config.yaml
dataset: "synthesized solo parts of chorales (CocoChorales)"
vocab_size: 56
text_encoder_parallel_block: false
text_encoder_expert_mlp_ratio: 0.5
grad_clip: 1.0
epochs: 53.1
Rows from block 4 of the audio encoder, named by matrix and row number. Rows with one number belong to one neuron. Each number is 200 + 40 x the weight over the matrix's rms, rounded and kept within 0 to 999. All counts start at 0.
# fc1: MLP up (encoder.blocks.4.mlp.fc1.weight, 320x160), inputs 108-159
# fc2: MLP down (encoder.blocks.4.mlp.fc2.weight, 160x320, transposed), outputs 108-159
fc1.219,166,261,239,192,213,154,152,137,246,204,134,268,213,207,173,200,245,279,182,213,203,145,197,183,157,154,234,174,190,301,156,209,250,170,175,208,197,222,178,158,195,184,192,206,174,206,183,249,234,192,167,162
fc2.219,191,251,218,162,186,247,258,230,211,202,180,240,243,250,222,222,155,239,176,186,207,178,184,163,210,221,176,223,160,234,232,195,238,153,155,103,145,238,125,244,251,236,196,228,121,181,164,202,309,223,271,206
fc1.220,206,244,243,254,159,177,188,223,223,216,203,226,173,181,238,176,224,189,132,197,195,206,225,196,184,124,243,106,248,236,185,168,174,170,176,205,180,231,124,159,159,139,180,238,173,232,242,200,179,167,181,167
fc2.220,184,196,232,173,201,205,195,170,164,218,167,194,195,222,201,217,154,183,175,216,204,169,164,146,225,175,138,204,131,270,281,214,268,232,226,199,204,256,145,277,183,220,222,179,196,272,146,176,263,217,213,196
fc1.221,211,159,208,142,206,150,177,224,175,275,244,155,233,222,139,244,226,162,204,208,186,137,152,230,212,265,201,293,290,205,149,174,244,228,133,191,137,208,247,208,254,137,228,206,148,157,158,202,171,201,192,185
fc2.221,296,268,217,192,299,172,203,151,282,238,284,180,99,224,164,202,271,147,230,194,158,110,72,258,259,177,219,274,167,192,213,241,176,184,195,230,159,221,189,125,226,177,223,178,302,254,188,163,181,149,209,272
fc1.222,189,186,167,193,178,265,139,224,198,199,199,255,149,216,245,278,254,240,183,218,220,159,198,204,215,179,215,148,251,222,230,240,88,217,178,231,191,241,195,207,192,147,168,173,136,139,264,228,213,224,218,213
fc2.222,238,178,212,188,225,184,176,186,238,194,309,183,274,173,177,197,143,194,130,271,159,221,197,257,212,190,263,209,122,192,149,189,134,143,258,226,242,227,175,158,258,227,200,291,210,174,184,189,237,213,200,192
fc1.223,204,234,178,212,270,169,181,190,153,151,191,191,135,116,247,198,239,165,223,130,223,254,195,180,194,201,120,219,236,217,174,204,117,226,189,226,194,239,209,198,218,226,155,203,241,236,233,201,195,192,234,196
fc2.223,255,230,131,178,232,228,141,175,179,234,132,161,182,167,230,204,186,228,251,211,214,251,161,182,237,256,165,189,159,232,158,228,136,267,190,127,272,164,137,189,214,215,131,143,184,186,142,220,238,165,238,200
fc1.224,228,138,131,230,273,164,255,198,229,195,211,230,167,43,207,164,224,224,233,221,182,195,245,246,197,190,201,182,268,248,271,187,274,138,239,212,313,182,156,123,244,180,206,124,219,195,121,136,144,207,117,166
fc2.224,195,183,139,164,145,174,349,192,215,149,115,218,130,190,146,170,199,241,198,258,170,269,206,165,166,203,189,257,296,189,238,232,186,135,235,191,206,203,218,161,221,245,216,271,233,208,194,165,200,195,206,225
fc1.225,126,239,184,198,273,241,210,211,260,167,208,220,213,241,203,258,306,187,191,203,235,262,156,178,267,207,138,262,194,243,241,243,137,225,239,275,224,153,191,219,222,188,248,257,205,173,238,133,194,173,225,152
fc2.225,167,154,270,235,253,206,240,187,274,226,190,239,163,243,175,253,257,164,205,165,265,150,198,196,211,195,194,204,211,173,227,217,184,244,32,270,203,181,229,233,189,154,155,197,190,131,206,165,236,142,259,251
fc1.226,191,195,181,227,224,239,163,173,198,159,200,239,180,180,256,209,258,154,240,236,167,262,222,204,194,219,158,240,263,240,214,272,97,189,170,221,262,213,185,162,239,194,96,190,186,163,147,194,200,171,244,191
fc2.226,176,157,134,158,213,198,166,194,168,290,180,158,195,194,207,176,268,209,244,250,283,259,124,159,203,245,252,208,171,236,106,224,158,250,177,189,220,200,153,195,269,240,77,261,122,126,177,215,230,112,241,165
fc1.227,148,188,184,211,190,182,191,134,174,235,143,202,193,209,228,158,222,186,114,173,270,276,220,220,229,211,110,170,225,194,242,188,158,177,166,254,183,237,154,206,156,174,147,162,271,265,209,282,220,185,225,255
fc2.227,174,178,160,212,274,183,280,182,186,221,126,256,173,227,244,247,200,149,148,167,248,219,164,174,223,250,159,203,173,186,215,158,252,148,255,215,229,176,217,151,180,233,250,280,195,225,186,182,271,223,146,165
fc1.228,252,194,214,223,218,216,228,140,172,245,194,109,232,226,297,160,262,205,166,272,191,217,191,222,176,245,216,213,257,190,222,186,234,180,213,202,189,204,274,278,165,242,138,158,165,200,213,243,248,170,264,171
fc2.228,205,219,261,175,148,277,217,276,225,192,202,142,161,247,185,229,165,207,185,217,220,200,273,186,156,189,240,214,183,225,178,174,266,134,197,188,108,201,167,245,245,175,200,157,118,179,207,155,206,160,257,280
fc1.229,258,119,186,172,158,186,191,246,249,193,208,184,125,213,159,210,291,284,248,176,171,219,136,226,197,270,299,199,219,193,141,186,141,133,196,197,109,210,231,219,166,177,292,227,146,228,247,268,212,149,156,205
fc2.229,258,113,175,145,139,197,144,156,261,259,198,208,237,207,158,189,211,279,215,178,207,195,172,156,206,205,323,271,254,223,180,201,174,167,253,221,190,146,170,146,250,127,252,308,213,236,281,148,176,192,139,166
fc1.230,137,219,171,173,165,153,193,133,300,167,185,263,245,221,228,212,189,198,184,217,256,230,170,150,223,131,252,134,225,314,187,234,171,165,260,219,162,213,166,181,162,168,191,212,179,267,221,225,232,142,208,231
fc2.230,91,120,174,172,265,206,207,132,196,200,176,256,206,253,237,250,179,179,110,201,244,219,220,186,256,209,194,205,214,285,237,188,240,117,198,248,158,138,184,205,213,214,169,297,225,240,157,263,243,256,204,215
fc1.231,256,280,254,215,155,234,139,242,184,253,189,197,185,187,156,190,191,225,196,195,180,253,186,148,168,180,208,179,169,270,195,213,172,216,178,207,148,179,122,144,216,228,107,87,219,192,214,185,182,187,246,140
fc2.231,154,191,141,162,185,176,203,184,191,213,139,196,188,129,168,162,160,229,177,246,222,168,198,187,217,230,175,238,206,181,165,242,205,236,223,184,198,171,225,215,212,223,215,225,190,194,174,163,212,218,211,180
fc1.232,146,217,166,161,190,244,228,189,226,216,172,142,235,170,294,169,218,205,165,242,255,110,239,201,211,230,248,246,259,218,160,199,194,194,182,213,204,182,232,227,222,139,148,152,235,177,267,154,209,236,271,175
fc2.232,227,157,225,179,227,181,215,219,232,266,213,116,204,186,213,176,204,192,176,237,177,183,262,209,232,214,244,211,139,207,245,195,251,172,209,196,204,216,191,177,212,207,235,186,152,223,208,199,230,175,232,163
fc1.233,256,204,238,194,177,147,191,233,278,225,152,210,273,121,223,183,190,257,247,244,184,143,181,235,164,183,124,238,186,205,226,133,254,209,178,126,154,235,180,126,201,203,188,144,181,258,181,199,153,264,252,177
fc2.233,182,219,165,222,261,220,201,259,221,198,225,167,158,260,195,210,209,242,179,238,171,147,177,231,177,230,177,247,165,228,200,254,227,193,241,219,223,140,207,155,155,207,212,184,223,238,133,188,254,255,217,217
fc1.234,114,137,147,242,119,200,215,163,253,144,208,161,169,170,218,264,225,198,152,163,266,280,239,221,227,173,79,114,124,169,205,256,237,190,163,116,216,205,225,218,198,124,186,209,261,292,199,201,196,167,193,162
fc2.234,137,223,201,221,222,166,193,146,189,215,144,251,225,204,256,345,104,189,43,173,245,167,210,182,153,188,165,213,191,220,240,268,157,142,231,129,196,168,126,162,240,238,178,262,159,267,163,170,170,189,149,213
fc1.235,200,180,192,193,217,244,123,219,192,246,249,245,176,237,201,253,251,229,190,245,208,90,185,255,215,178,132,220,269,173,133,240,173,104,221,165,138,163,257,225,230,175,124,159,147,193,176,224,146,198,197,198
fc2.235,253,267,195,176,148,195,211,202,256,244,199,124,218,206,225,174,183,216,132,208,230,198,154,155,246,202,186,176,168,213,244,248,240,122,176,231,266,140,195,230,223,295,266,198,209,163,189,147,215,231,172,193
fc1.236,155,147,183,231,193,210,125,227,237,194,234,212,214,204,190,163,170,211,150,105,270,212,232,250,150,213,202,222,188,281,157,188,234,216,229,172,179,188,220,100,203,175,240,185,246,109,204,177,206,212,209,234
fc2.236,249,255,243,255,202,220,177,209,204,223,249,254,215,196,240,167,179,202,125,271,143,187,156,189,231,177,212,201,193,204,177,281,170,244,186,232,153,192,244,186,232,180,169,168,183,185,233,228,172,219,179,177
fc1.237,203,112,262,197,181,265,168,233,161,167,149,220,167,164,222,158,124,190,220,221,163,163,267,238,298,180,149,186,207,184,182,275,213,104,256,210,164,264,241,214,148,197,197,197,132,232,204,226,173,225,246,150
fc2.237,226,173,173,229,199,301,251,201,83,226,165,243,183,186,235,166,81,144,220,215,162,195,241,162,271,185,179,243,161,215,295,143,149,111,156,242,237,247,224,206,136,187,171,193,189,198,178,220,169,202,195,251
fc1.238,154,170,202,248,123,225,147,172,152,160,257,263,168,279,229,219,180,212,220,161,176,191,156,198,185,208,141,302,274,195,120,226,201,178,190,218,184,122,171,176,183,178,175,179,241,158,164,200,166,198,155,192
fc2.238,220,235,208,158,127,255,145,224,238,173,221,260,163,231,224,164,171,205,222,168,145,119,106,223,171,207,197,111,248,259,162,212,113,209,222,208,209,171,261,230,190,250,155,203,198,220,215,193,182,190,168,152
fc1.239,228,155,213,254,202,215,197,200,264,232,177,129,184,199,219,174,223,245,235,223,218,169,126,225,182,261,244,179,166,236,178,201,110,221,182,198,163,188,226,216,150,186,222,269,160,227,224,254,140,178,222,159
fc2.239,292,157,173,215,198,232,125,199,252,237,205,179,241,195,195,196,168,148,222,174,210,162,196,188,167,145,311,225,253,260,219,238,163,190,237,234,233,183,166,217,200,200,186,316,173,241,218,159,154,238,174,226
fc1.240,222,109,208,226,197,207,203,240,174,191,169,255,277,230,205,228,190,210,236,178,120,234,219,152,126,191,167,176,213,211,167,166,146,211,262,193,177,225,180,176,285,137,190,219,186,218,297,236,205,230,257,163
fc2.240,233,175,167,254,227,209,137,220,144,215,165,206,238,308,139,241,285,230,180,213,187,219,215,203,217,211,171,212,155,189,235,306,174,223,266,130,228,173,164,198,263,221,230,175,207,169,207,224,230,226,221,201
fc1.241,275,193,150,192,197,126,134,252,254,192,94,209,194,189,255,243,205,150,241,79,205,164,267,247,174,231,133,157,183,195,225,192,161,164,235,328,257,266,190,204,222,244,242,174,148,177,240,175,164,137,187,221
fc2.241,187,166,209,201,159,223,169,142,117,230,181,253,197,227,238,282,158,204,176,133,200,232,254,270,224,230,103,215,214,183,220,171,197,226,149,233,269,223,217,226,226,140,244,193,255,151,203,253,233,190,172,285
fc1.242,215,236,252,203,235,208,273,176,245,230,140,210,256,185,212,219,261,224,135,222,193,183,202,110,160,188,152,165,251,209,279,252,139,225,236,220,253,267,214,240,262,113,213,145,213,162,196,261,235,189,180,184
fc2.242,251,126,229,144,235,241,207,214,180,275,179,204,196,248,163,255,225,187,157,218,164,154,243,222,234,190,180,93,160,189,207,241,223,209,234,214,235,234,176,258,213,193,186,156,263,142,253,232,250,188,254,206
fc1.243,273,211,184,200,211,176,149,213,217,229,227,241,219,255,155,180,190,191,178,193,286,224,196,195,217,239,136,263,229,200,195,250,256,194,174,204,198,210,215,238,191,233,175,200,153,174,201,278,197,195,240,196
fc2.243,262,274,150,276,172,195,256,198,217,132,253,181,178,204,189,173,205,194,216,236,194,203,185,246,209,115,223,224,204,166,162,137,166,147,246,202,141,192,218,194,206,226,199,221,182,176,190,204,157,199,214,245
fc1.244,155,200,242,212,275,271,144,222,234,202,201,191,227,227,184,197,244,204,184,241,219,150,184,238,178,189,172,194,268,221,177,208,205,197,149,134,138,204,237,232,264,140,155,126,198,189,252,215,145,185,210,197
fc2.244,322,220,191,169,240,184,204,151,222,163,234,171,197,165,171,250,170,200,169,224,203,181,141,174,230,147,197,213,272,193,240,208,243,228,185,207,257,213,195,189,223,253,221,136,234,180,218,170,227,259,162,183
fc1.245,222,170,160,164,220,174,219,198,195,152,231,209,253,267,214,153,182,176,210,178,238,143,182,225,217,223,136,243,209,209,180,235,268,196,182,234,221,208,194,222,185,180,165,252,166,241,280,211,188,198,204,228
fc2.245,280,239,175,232,204,263,229,177,227,127,172,185,160,240,203,211,212,188,239,204,168,147,169,228,188,203,221,198,177,179,250,160,206,203,213,151,158,233,224,170,251,277,200,222,135,108,192,219,232,240,135,227
fc1.246,268,132,302,146,130,208,192,204,223,220,199,173,251,188,208,170,220,243,175,243,161,150,267,174,199,172,178,190,271,230,240,209,124,213,256,257,163,239,209,214,154,174,185,155,200,257,232,194,151,136,297,139
fc2.246,279,135,256,156,220,207,161,218,196,192,185,191,242,131,176,141,201,166,191,146,130,205,192,232,208,147,175,208,219,152,268,213,221,223,273,192,217,255,153,260,199,212,169,131,186,222,214,212,197,265,236,163
fc1.247,188,226,168,166,197,214,204,198,195,251,203,129,179,257,247,211,239,170,209,241,164,195,203,233,251,213,153,183,237,206,178,169,189,236,112,185,213,186,205,182,200,141,141,172,173,206,215,133,174,177,157,218
fc2.247,208,238,182,197,260,221,269,222,262,127,158,202,200,206,201,208,302,222,266,203,224,193,206,219,187,235,178,227,171,217,175,256,208,196,223,197,176,181,190,208,123,216,222,185,219,163,196,183,178,167,212,253
fc1.248,241,258,150,225,210,238,207,225,238,187,179,187,227,120,227,136,159,218,160,182,205,205,208,163,175,156,244,160,162,257,163,188,190,207,102,186,146,209,182,172,161,203,173,176,212,250,215,244,143,177,209,161
fc2.248,136,212,307,229,166,262,249,179,246,211,178,162,141,273,201,206,177,148,191,245,138,179,173,175,233,188,210,149,133,251,206,198,223,232,119,210,186,211,194,223,161,180,156,204,204,226,222,223,303,233,212,185
fc1.249,255,245,157,202,125,165,245,166,261,279,121,218,172,238,213,216,273,124,216,215,215,192,281,173,168,200,188,215,193,229,148,175,109,164,179,264,267,171,277,212,214,199,221,231,160,191,221,237,238,178,253,236
fc2.249,205,243,224,193,213,270,228,166,246,156,212,163,221,259,145,223,207,263,190,161,201,247,209,198,219,235,160,200,139,212,226,186,179,199,133,193,193,141,226,224,207,143,217,216,236,181,142,227,254,188,161,292
fc1.250,210,157,191,149,170,223,176,208,180,207,267,235,218,208,171,192,145,167,221,206,240,166,202,245,156,254,196,228,210,189,210,226,185,212,176,153,244,211,226,178,206,288,204,254,166,185,190,226,206,223,191,199
fc2.250,230,165,253,198,249,226,178,237,176,172,215,156,209,197,207,191,148,188,176,177,208,171,210,184,211,184,217,172,169,289,220,174,218,200,191,220,163,171,147,182,190,174,265,238,224,207,152,169,241,255,208,216
fc1.251,233,159,220,233,166,232,202,192,267,239,206,169,247,259,244,163,244,245,184,202,267,169,168,168,160,206,243,173,189,139,199,231,138,114,174,221,181,205,190,207,170,157,280,270,119,273,224,278,120,214,206,179
fc2.251,192,187,230,167,157,262,113,150,257,236,92,226,277,169,168,177,165,189,239,178,247,183,181,249,192,189,269,187,210,194,275,209,200,266,271,262,222,196,195,208,225,244,236,320,179,224,134,245,155,194,138,183
fc1.252,296,162,208,184,97,195,166,173,180,219,243,236,174,253,212,241,271,206,229,197,210,208,186,177,194,191,178,219,205,184,272,201,164,169,137,236,230,236,266,171,231,231,156,245,231,263,254,255,163,132,157,196
fc2.252,220,200,201,209,167,212,174,145,174,198,220,270,206,134,143,182,183,208,163,215,157,165,229,246,175,256,161,198,150,223,114,203,212,210,220,197,190,191,215,199,196,263,142,174,284,155,219,237,234,174,254,230
fc1.253,199,172,124,153,237,122,186,155,203,172,248,197,209,146,264,130,151,251,146,224,187,210,258,267,251,165,183,163,293,215,240,120,244,136,266,216,214,150,206,112,199,237,186,189,209,249,167,242,174,190,170,209
fc2.253,232,245,189,142,120,181,306,207,227,229,86,182,108,291,194,281,179,245,179,228,176,214,186,147,221,220,186,181,270,217,179,141,191,155,203,247,232,165,278,150,144,203,196,171,183,222,212,107,194,145,216,297
fc1.254,184,248,179,169,213,206,165,196,248,152,247,183,188,151,239,181,275,239,206,201,240,185,231,223,172,186,177,157,214,193,184,143,214,159,228,229,249,236,221,215,249,215,211,131,182,209,189,166,222,179,189,186
fc2.254,158,156,252,199,221,215,277,191,238,260,210,222,215,139,229,224,194,194,167,181,190,187,199,188,204,168,201,192,151,200,221,184,206,198,211,286,300,218,151,280,200,172,183,211,196,185,206,126,224,212,165,258
fc1.255,183,137,275,174,186,254,162,191,204,183,198,225,165,174,227,238,207,236,220,162,194,140,218,181,219,181,180,208,269,190,231,257,209,169,223,260,230,280,213,248,135,194,148,187,188,173,242,229,151,234,199,119
fc2.255,184,192,192,206,285,201,144,231,101,182,194,202,197,143,244,155,126,160,88,200,217,127,207,206,256,202,166,259,153,228,247,178,171,209,194,213,250,212,178,184,180,210,202,244,231,157,176,281,227,229,174,174
fc1.256,179,246,218,211,124,166,191,252,153,205,202,233,185,169,217,259,179,216,214,196,176,216,181,231,144,244,218,207,237,205,211,226,168,173,150,256,199,148,278,135,228,215,125,117,258,205,123,166,197,223,261,164
fc2.256,195,179,141,211,144,216,183,227,147,222,209,122,191,176,253,201,195,251,293,240,240,209,256,238,213,267,207,266,220,231,129,224,188,181,210,202,234,235,181,176,188,203,263,181,277,291,122,168,102,245,218,188
fc1.257,171,258,211,246,216,213,118,221,208,264,190,248,257,227,240,262,142,132,215,129,151,156,195,225,150,194,212,185,165,161,134,132,181,286,219,156,85,211,150,147,216,244,134,170,140,195,218,216,284,240,267,104
fc2.257,264,265,218,181,199,251,185,202,234,148,160,191,263,235,247,293,194,245,202,202,151,193,236,178,161,288,160,285,166,192,219,244,208,149,189,102,229,195,165,235,246,205,261,272,198,176,177,200,240,171,208,188
fc1.258,185,175,202,154,261,248,206,234,247,242,193,210,220,202,259,227,239,138,153,139,225,157,203,198,204,191,196,212,331,217,194,180,233,177,140,190,169,287,184,284,229,158,149,112,228,228,211,258,181,139,152,151
fc2.258,185,135,209,130,236,207,234,209,220,251,197,192,187,180,207,207,178,200,156,196,198,198,172,220,261,196,200,173,196,250,118,165,292,144,160,244,200,251,163,223,204,183,224,150,263,213,242,226,242,129,214,203
fc1.259,173,184,184,222,249,175,218,90,200,114,215,227,167,213,229,178,209,84,185,234,276,254,175,265,222,307,243,238,200,239,237,220,268,273,225,186,165,191,260,180,125,223,259,217,270,264,195,174,117,153,212,195
fc2.259,164,137,146,205,251,183,229,164,209,209,183,207,173,227,200,190,158,221,172,218,240,234,179,193,210,209,220,272,150,205,267,203,174,286,223,171,189,202,270,234,183,199,178,109,193,118,230,205,272,159,156,223
fc1.260,239,153,230,158,214,214,192,213,208,244,142,199,175,120,183,178,223,158,210,192,142,158,128,223,146,194,174,271,251,227,225,203,181,212,136,199,180,165,218,275,254,196,195,156,205,186,230,246,128,209,177,209
fc2.260,302,177,238,156,295,176,242,210,295,292,214,220,119,204,228,219,271,189,165,170,200,127,142,279,256,236,244,249,103,268,250,240,110,191,184,268,221,169,172,209,233,186,210,145,241,196,163,206,203,196,177,329
fc1.261,208,244,218,214,206,274,132,171,203,180,270,240,185,152,269,140,239,191,196,181,240,204,183,216,178,166,184,175,221,198,199,180,172,249,190,182,175,167,287,240,188,175,292,157,181,237,202,163,210,223,156,189
fc2.261,177,183,168,230,214,164,185,170,182,200,174,199,202,181,249,167,218,198,182,234,173,211,200,249,193,183,187,189,189,174,188,221,156,179,185,176,182,227,162,254,200,177,230,206,242,195,155,159,202,224,181,328
fc1.262,215,141,206,214,203,229,151,146,197,208,157,214,287,180,193,218,180,188,214,193,162,192,191,165,224,202,202,186,241,137,247,171,170,134,212,179,164,290,220,159,159,142,244,171,251,264,239,237,159,200,209,188
fc2.262,195,143,254,175,202,198,217,193,169,201,168,195,178,172,200,177,164,121,141,199,227,259,202,229,244,161,129,239,152,207,176,174,249,212,217,210,229,214,219,250,241,194,185,138,225,176,212,198,178,198,215,229
fc1.263,179,207,260,176,220,199,208,258,211,226,165,124,155,190,288,162,221,189,241,247,227,250,238,202,174,230,223,221,219,187,197,202,211,181,244,162,183,172,184,199,221,174,187,181,175,232,193,148,197,186,226,117
fc2.263,157,211,244,169,198,208,242,227,162,118,127,181,212,118,202,102,199,242,269,272,246,234,263,214,263,198,193,209,164,188,182,100,187,158,211,233,186,189,113,184,189,216,227,190,103,157,171,198,235,213,189,147
fc1.264,134,141,230,178,185,229,172,144,263,217,196,233,255,169,212,190,231,164,155,259,234,127,220,169,221,142,179,120,332,178,261,251,184,164,214,238,214,209,222,194,165,134,184,122,170,132,243,225,250,214,125,161
fc2.264,240,167,192,165,249,145,224,163,200,247,148,256,253,217,110,268,203,200,127,201,152,200,264,166,165,193,166,130,214,227,209,230,239,204,186,192,221,263,183,223,156,192,199,166,210,195,201,218,248,197,222,212
fc1.265,201,166,254,170,142,135,121,251,230,171,206,165,192,170,180,199,212,221,192,190,215,161,209,223,158,211,285,223,247,191,143,127,190,217,167,252,177,172,215,251,188,161,195,115,160,244,287,244,217,193,246,141
fc2.265,177,122,242,108,217,177,200,241,175,250,167,103,170,186,287,147,176,182,255,189,202,137,166,186,198,241,274,207,180,188,226,248,189,219,272,218,207,204,218,214,250,211,222,208,188,233,169,192,168,209,245,151
fc1.266,201,203,188,225,213,200,166,214,201,126,235,185,138,194,224,148,173,171,196,145,190,179,228,236,184,226,145,258,186,172,199,140,239,237,194,168,209,128,155,261,200,257,174,177,253,186,236,248,202,218,187,121
fc2.266,216,194,166,220,153,186,241,219,187,170,189,143,189,272,153,173,152,242,203,212,216,241,176,179,234,201,216,231,147,235,149,175,177,248,171,167,217,216,195,104,189,155,219,206,246,206,251,222,182,287,159,124
fc1.267,172,164,247,208,157,206,138,238,187,215,232,178,185,153,109,203,253,261,208,209,221,260,147,227,159,203,219,235,176,100,173,240,173,210,192,199,136,210,190,261,211,221,162,197,186,197,233,200,270,246,251,261
fc2.267,231,251,169,182,212,207,205,240,233,278,305,237,203,288,167,241,193,250,176,230,186,220,214,195,160,167,128,206,143,153,188,208,160,238,196,210,209,205,204,203,169,218,176,218,219,130,236,209,276,204,189,178
fc1.268,198,204,175,246,233,212,165,231,259,183,196,155,165,251,213,176,163,209,163,175,230,214,176,187,184,148,159,210,228,209,132,198,173,184,255,211,161,232,182,172,189,155,264,189,245,121,186,149,192,198,215,264
fc2.268,252,211,205,194,207,224,201,242,234,220,259,244,147,200,193,236,189,162,126,217,174,189,146,230,138,160,211,136,229,118,173,236,249,245,249,260,141,232,260,214,173,200,199,213,176,234,248,228,159,162,236,163
fc1.269,161,222,173,197,255,201,192,244,245,259,257,205,179,125,247,262,198,171,238,215,180,145,197,149,205,195,207,188,187,201,205,224,160,168,238,204,138,178,209,190,203,239,189,155,235,209,176,196,151,197,141,194
fc2.269,235,191,206,186,228,224,267,116,179,158,201,163,210,129,178,183,171,220,93,241,222,149,229,125,191,193,173,163,214,195,205,164,178,151,217,226,234,148,207,237,252,177,168,253,205,224,180,200,259,209,200,220
fc1.270,234,252,129,214,269,199,217,201,114,168,212,172,254,249,240,137,218,162,253,184,210,171,207,227,192,194,209,271,209,188,223,153,217,149,148,221,239,135,209,147,176,179,136,189,145,178,276,197,158,229,211,214
fc2.270,282,263,167,235,127,234,230,208,225,122,227,191,179,198,213,147,200,158,249,166,222,130,146,196,180,172,236,203,215,150,195,165,246,217,234,159,192,227,218,151,221,218,182,215,174,163,204,202,229,286,187,169
fc1.271,212,146,164,235,204,223,168,217,217,221,210,224,152,191,183,169,259,176,140,237,229,170,158,236,155,251,206,163,199,220,181,228,212,177,250,204,199,297,129,270,197,252,192,230,91,187,222,196,155,221,245,186
fc2.271,265,125,215,164,267,169,193,209,152,227,189,143,218,229,178,198,148,212,254,164,231,216,172,199,199,175,221,163,197,245,219,186,230,245,231,186,188,152,222,183,206,213,218,263,217,182,136,196,251,279,182,238
fc1.272,171,234,183,231,273,197,207,203,208,218,172,181,214,214,174,252,189,225,175,232,195,173,212,196,219,216,156,205,254,227,171,223,190,138,129,230,137,258,196,337,248,152,181,179,130,181,205,221,150,188,169,151
fc2.272,295,261,214,203,263,175,185,159,198,186,184,148,197,172,211,245,316,197,227,254,126,182,154,216,222,190,275,227,218,212,252,237,210,268,157,208,194,188,219,216,188,170,195,254,265,243,212,202,238,191,206,242
fc1.273,231,284,92,144,220,165,191,185,221,129,286,174,212,203,198,254,190,208,186,144,191,182,177,226,148,214,207,214,216,229,149,189,184,174,299,154,208,195,215,179,237,190,204,145,214,213,140,187,175,244,195,131
fc2.273,177,171,171,124,261,158,213,205,226,151,206,187,167,254,200,312,160,218,187,176,245,215,220,200,199,187,195,187,209,186,248,125,177,158,217,176,207,198,172,169,203,152,179,204,184,158,189,168,191,188,195,247
fc1.274,165,202,150,212,240,258,224,186,225,143,173,183,105,223,207,201,182,188,168,149,246,175,263,235,254,163,183,188,168,215,206,234,242,154,256,195,197,300,210,193,121,184,229,180,135,226,218,184,219,165,299,170
fc2.274,199,102,185,204,244,240,266,162,134,206,158,250,226,232,282,224,103,158,113,204,185,219,287,240,226,173,157,246,188,240,238,150,205,126,132,191,206,225,230,124,167,200,198,221,178,293,208,231,182,228,231,196
fc1.275,158,198,191,264,206,219,112,174,244,197,222,167,181,200,224,152,146,179,198,199,287,233,232,218,177,160,155,236,176,228,130,191,252,219,163,175,150,202,258,149,205,140,142,151,226,162,232,235,159,200,237,211
fc2.275,215,182,220,272,257,219,186,230,220,165,251,222,196,159,219,166,191,260,236,302,247,247,227,226,236,135,210,196,171,129,165,184,217,233,199,212,164,184,235,197,256,184,186,148,194,205,197,186,157,174,225,163
fc1.276,176,233,205,226,185,195,123,211,188,247,114,272,215,224,123,198,195,207,287,218,156,199,216,229,164,210,179,225,152,187,246,194,207,197,223,136,188,194,166,298,223,236,195,169,229,252,172,192,200,194,191,193
fc2.276,145,164,280,202,196,253,194,199,227,200,142,131,147,234,223,140,160,196,206,286,165,166,203,242,179,263,197,245,123,267,128,189,217,196,213,188,226,212,142,217,246,219,222,143,189,241,209,160,184,207,192,226
fc1.277,138,192,178,211,264,240,238,173,175,262,263,194,244,210,197,167,265,165,149,210,203,190,191,237,241,163,211,225,244,200,229,205,186,272,209,255,122,172,255,219,134,241,123,204,131,176,187,218,181,105,282,231
fc2.277,177,177,150,183,252,191,250,183,214,232,213,190,197,276,265,228,259,161,230,209,242,216,151,184,170,195,172,200,151,245,239,216,188,187,246,151,246,238,192,203,242,214,215,259,205,169,202,163,191,124,207,250
fc1.278,146,171,258,242,255,268,129,203,164,187,208,213,218,156,159,143,202,255,211,124,233,246,211,155,249,228,171,175,210,139,232,212,262,220,112,215,226,214,227,169,169,231,135,138,186,216,180,203,202,307,165,206
fc2.278,234,197,215,202,205,152,234,220,204,206,246,138,233,186,190,210,121,190,257,156,183,279,261,159,170,181,185,206,214,162,262,244,187,220,224,167,226,140,178,201,162,187,201,172,209,204,193,203,251,235,166,175
fc1.279,178,277,159,262,214,219,203,222,149,183,208,181,191,91,226,136,181,173,240,227,297,235,204,249,219,160,240,189,194,138,237,212,187,303,211,130,138,187,249,171,290,181,205,188,198,275,171,183,192,218,192,191
fc2.279,151,183,276,266,262,249,165,192,185,178,158,205,162,210,142,141,140,184,263,258,229,223,268,168,212,195,217,191,169,205,183,184,207,278,209,164,199,187,199,230,269,173,221,155,180,295,115,251,274,253,175,234
fc1.280,120,218,233,213,160,219,108,244,265,244,274,284,150,253,148,174,140,259,123,149,164,237,154,161,174,214,218,228,293,129,191,236,217,164,215,200,129,146,202,203,103,176,185,217,181,246,151,216,176,183,178,187
fc2.280,213,178,153,191,173,239,256,168,174,128,223,196,188,218,201,161,155,159,122,239,140,166,107,175,158,178,188,213,234,250,191,211,159,126,158,228,250,232,215,251,206,249,144,156,197,264,232,198,176,188,206,224
fc1.281,183,184,226,312,268,161,226,223,267,165,242,130,202,177,115,150,214,183,236,282,190,171,140,174,198,248,238,162,199,225,152,166,187,175,184,190,181,239,237,252,163,175,258,286,188,261,230,255,127,166,185,200
fc2.281,222,180,183,193,172,234,124,223,231,252,157,169,268,176,213,164,118,210,220,209,255,216,182,179,219,171,309,310,221,229,261,270,204,208,243,246,242,178,243,180,228,234,227,307,212,249,161,213,136,189,189,169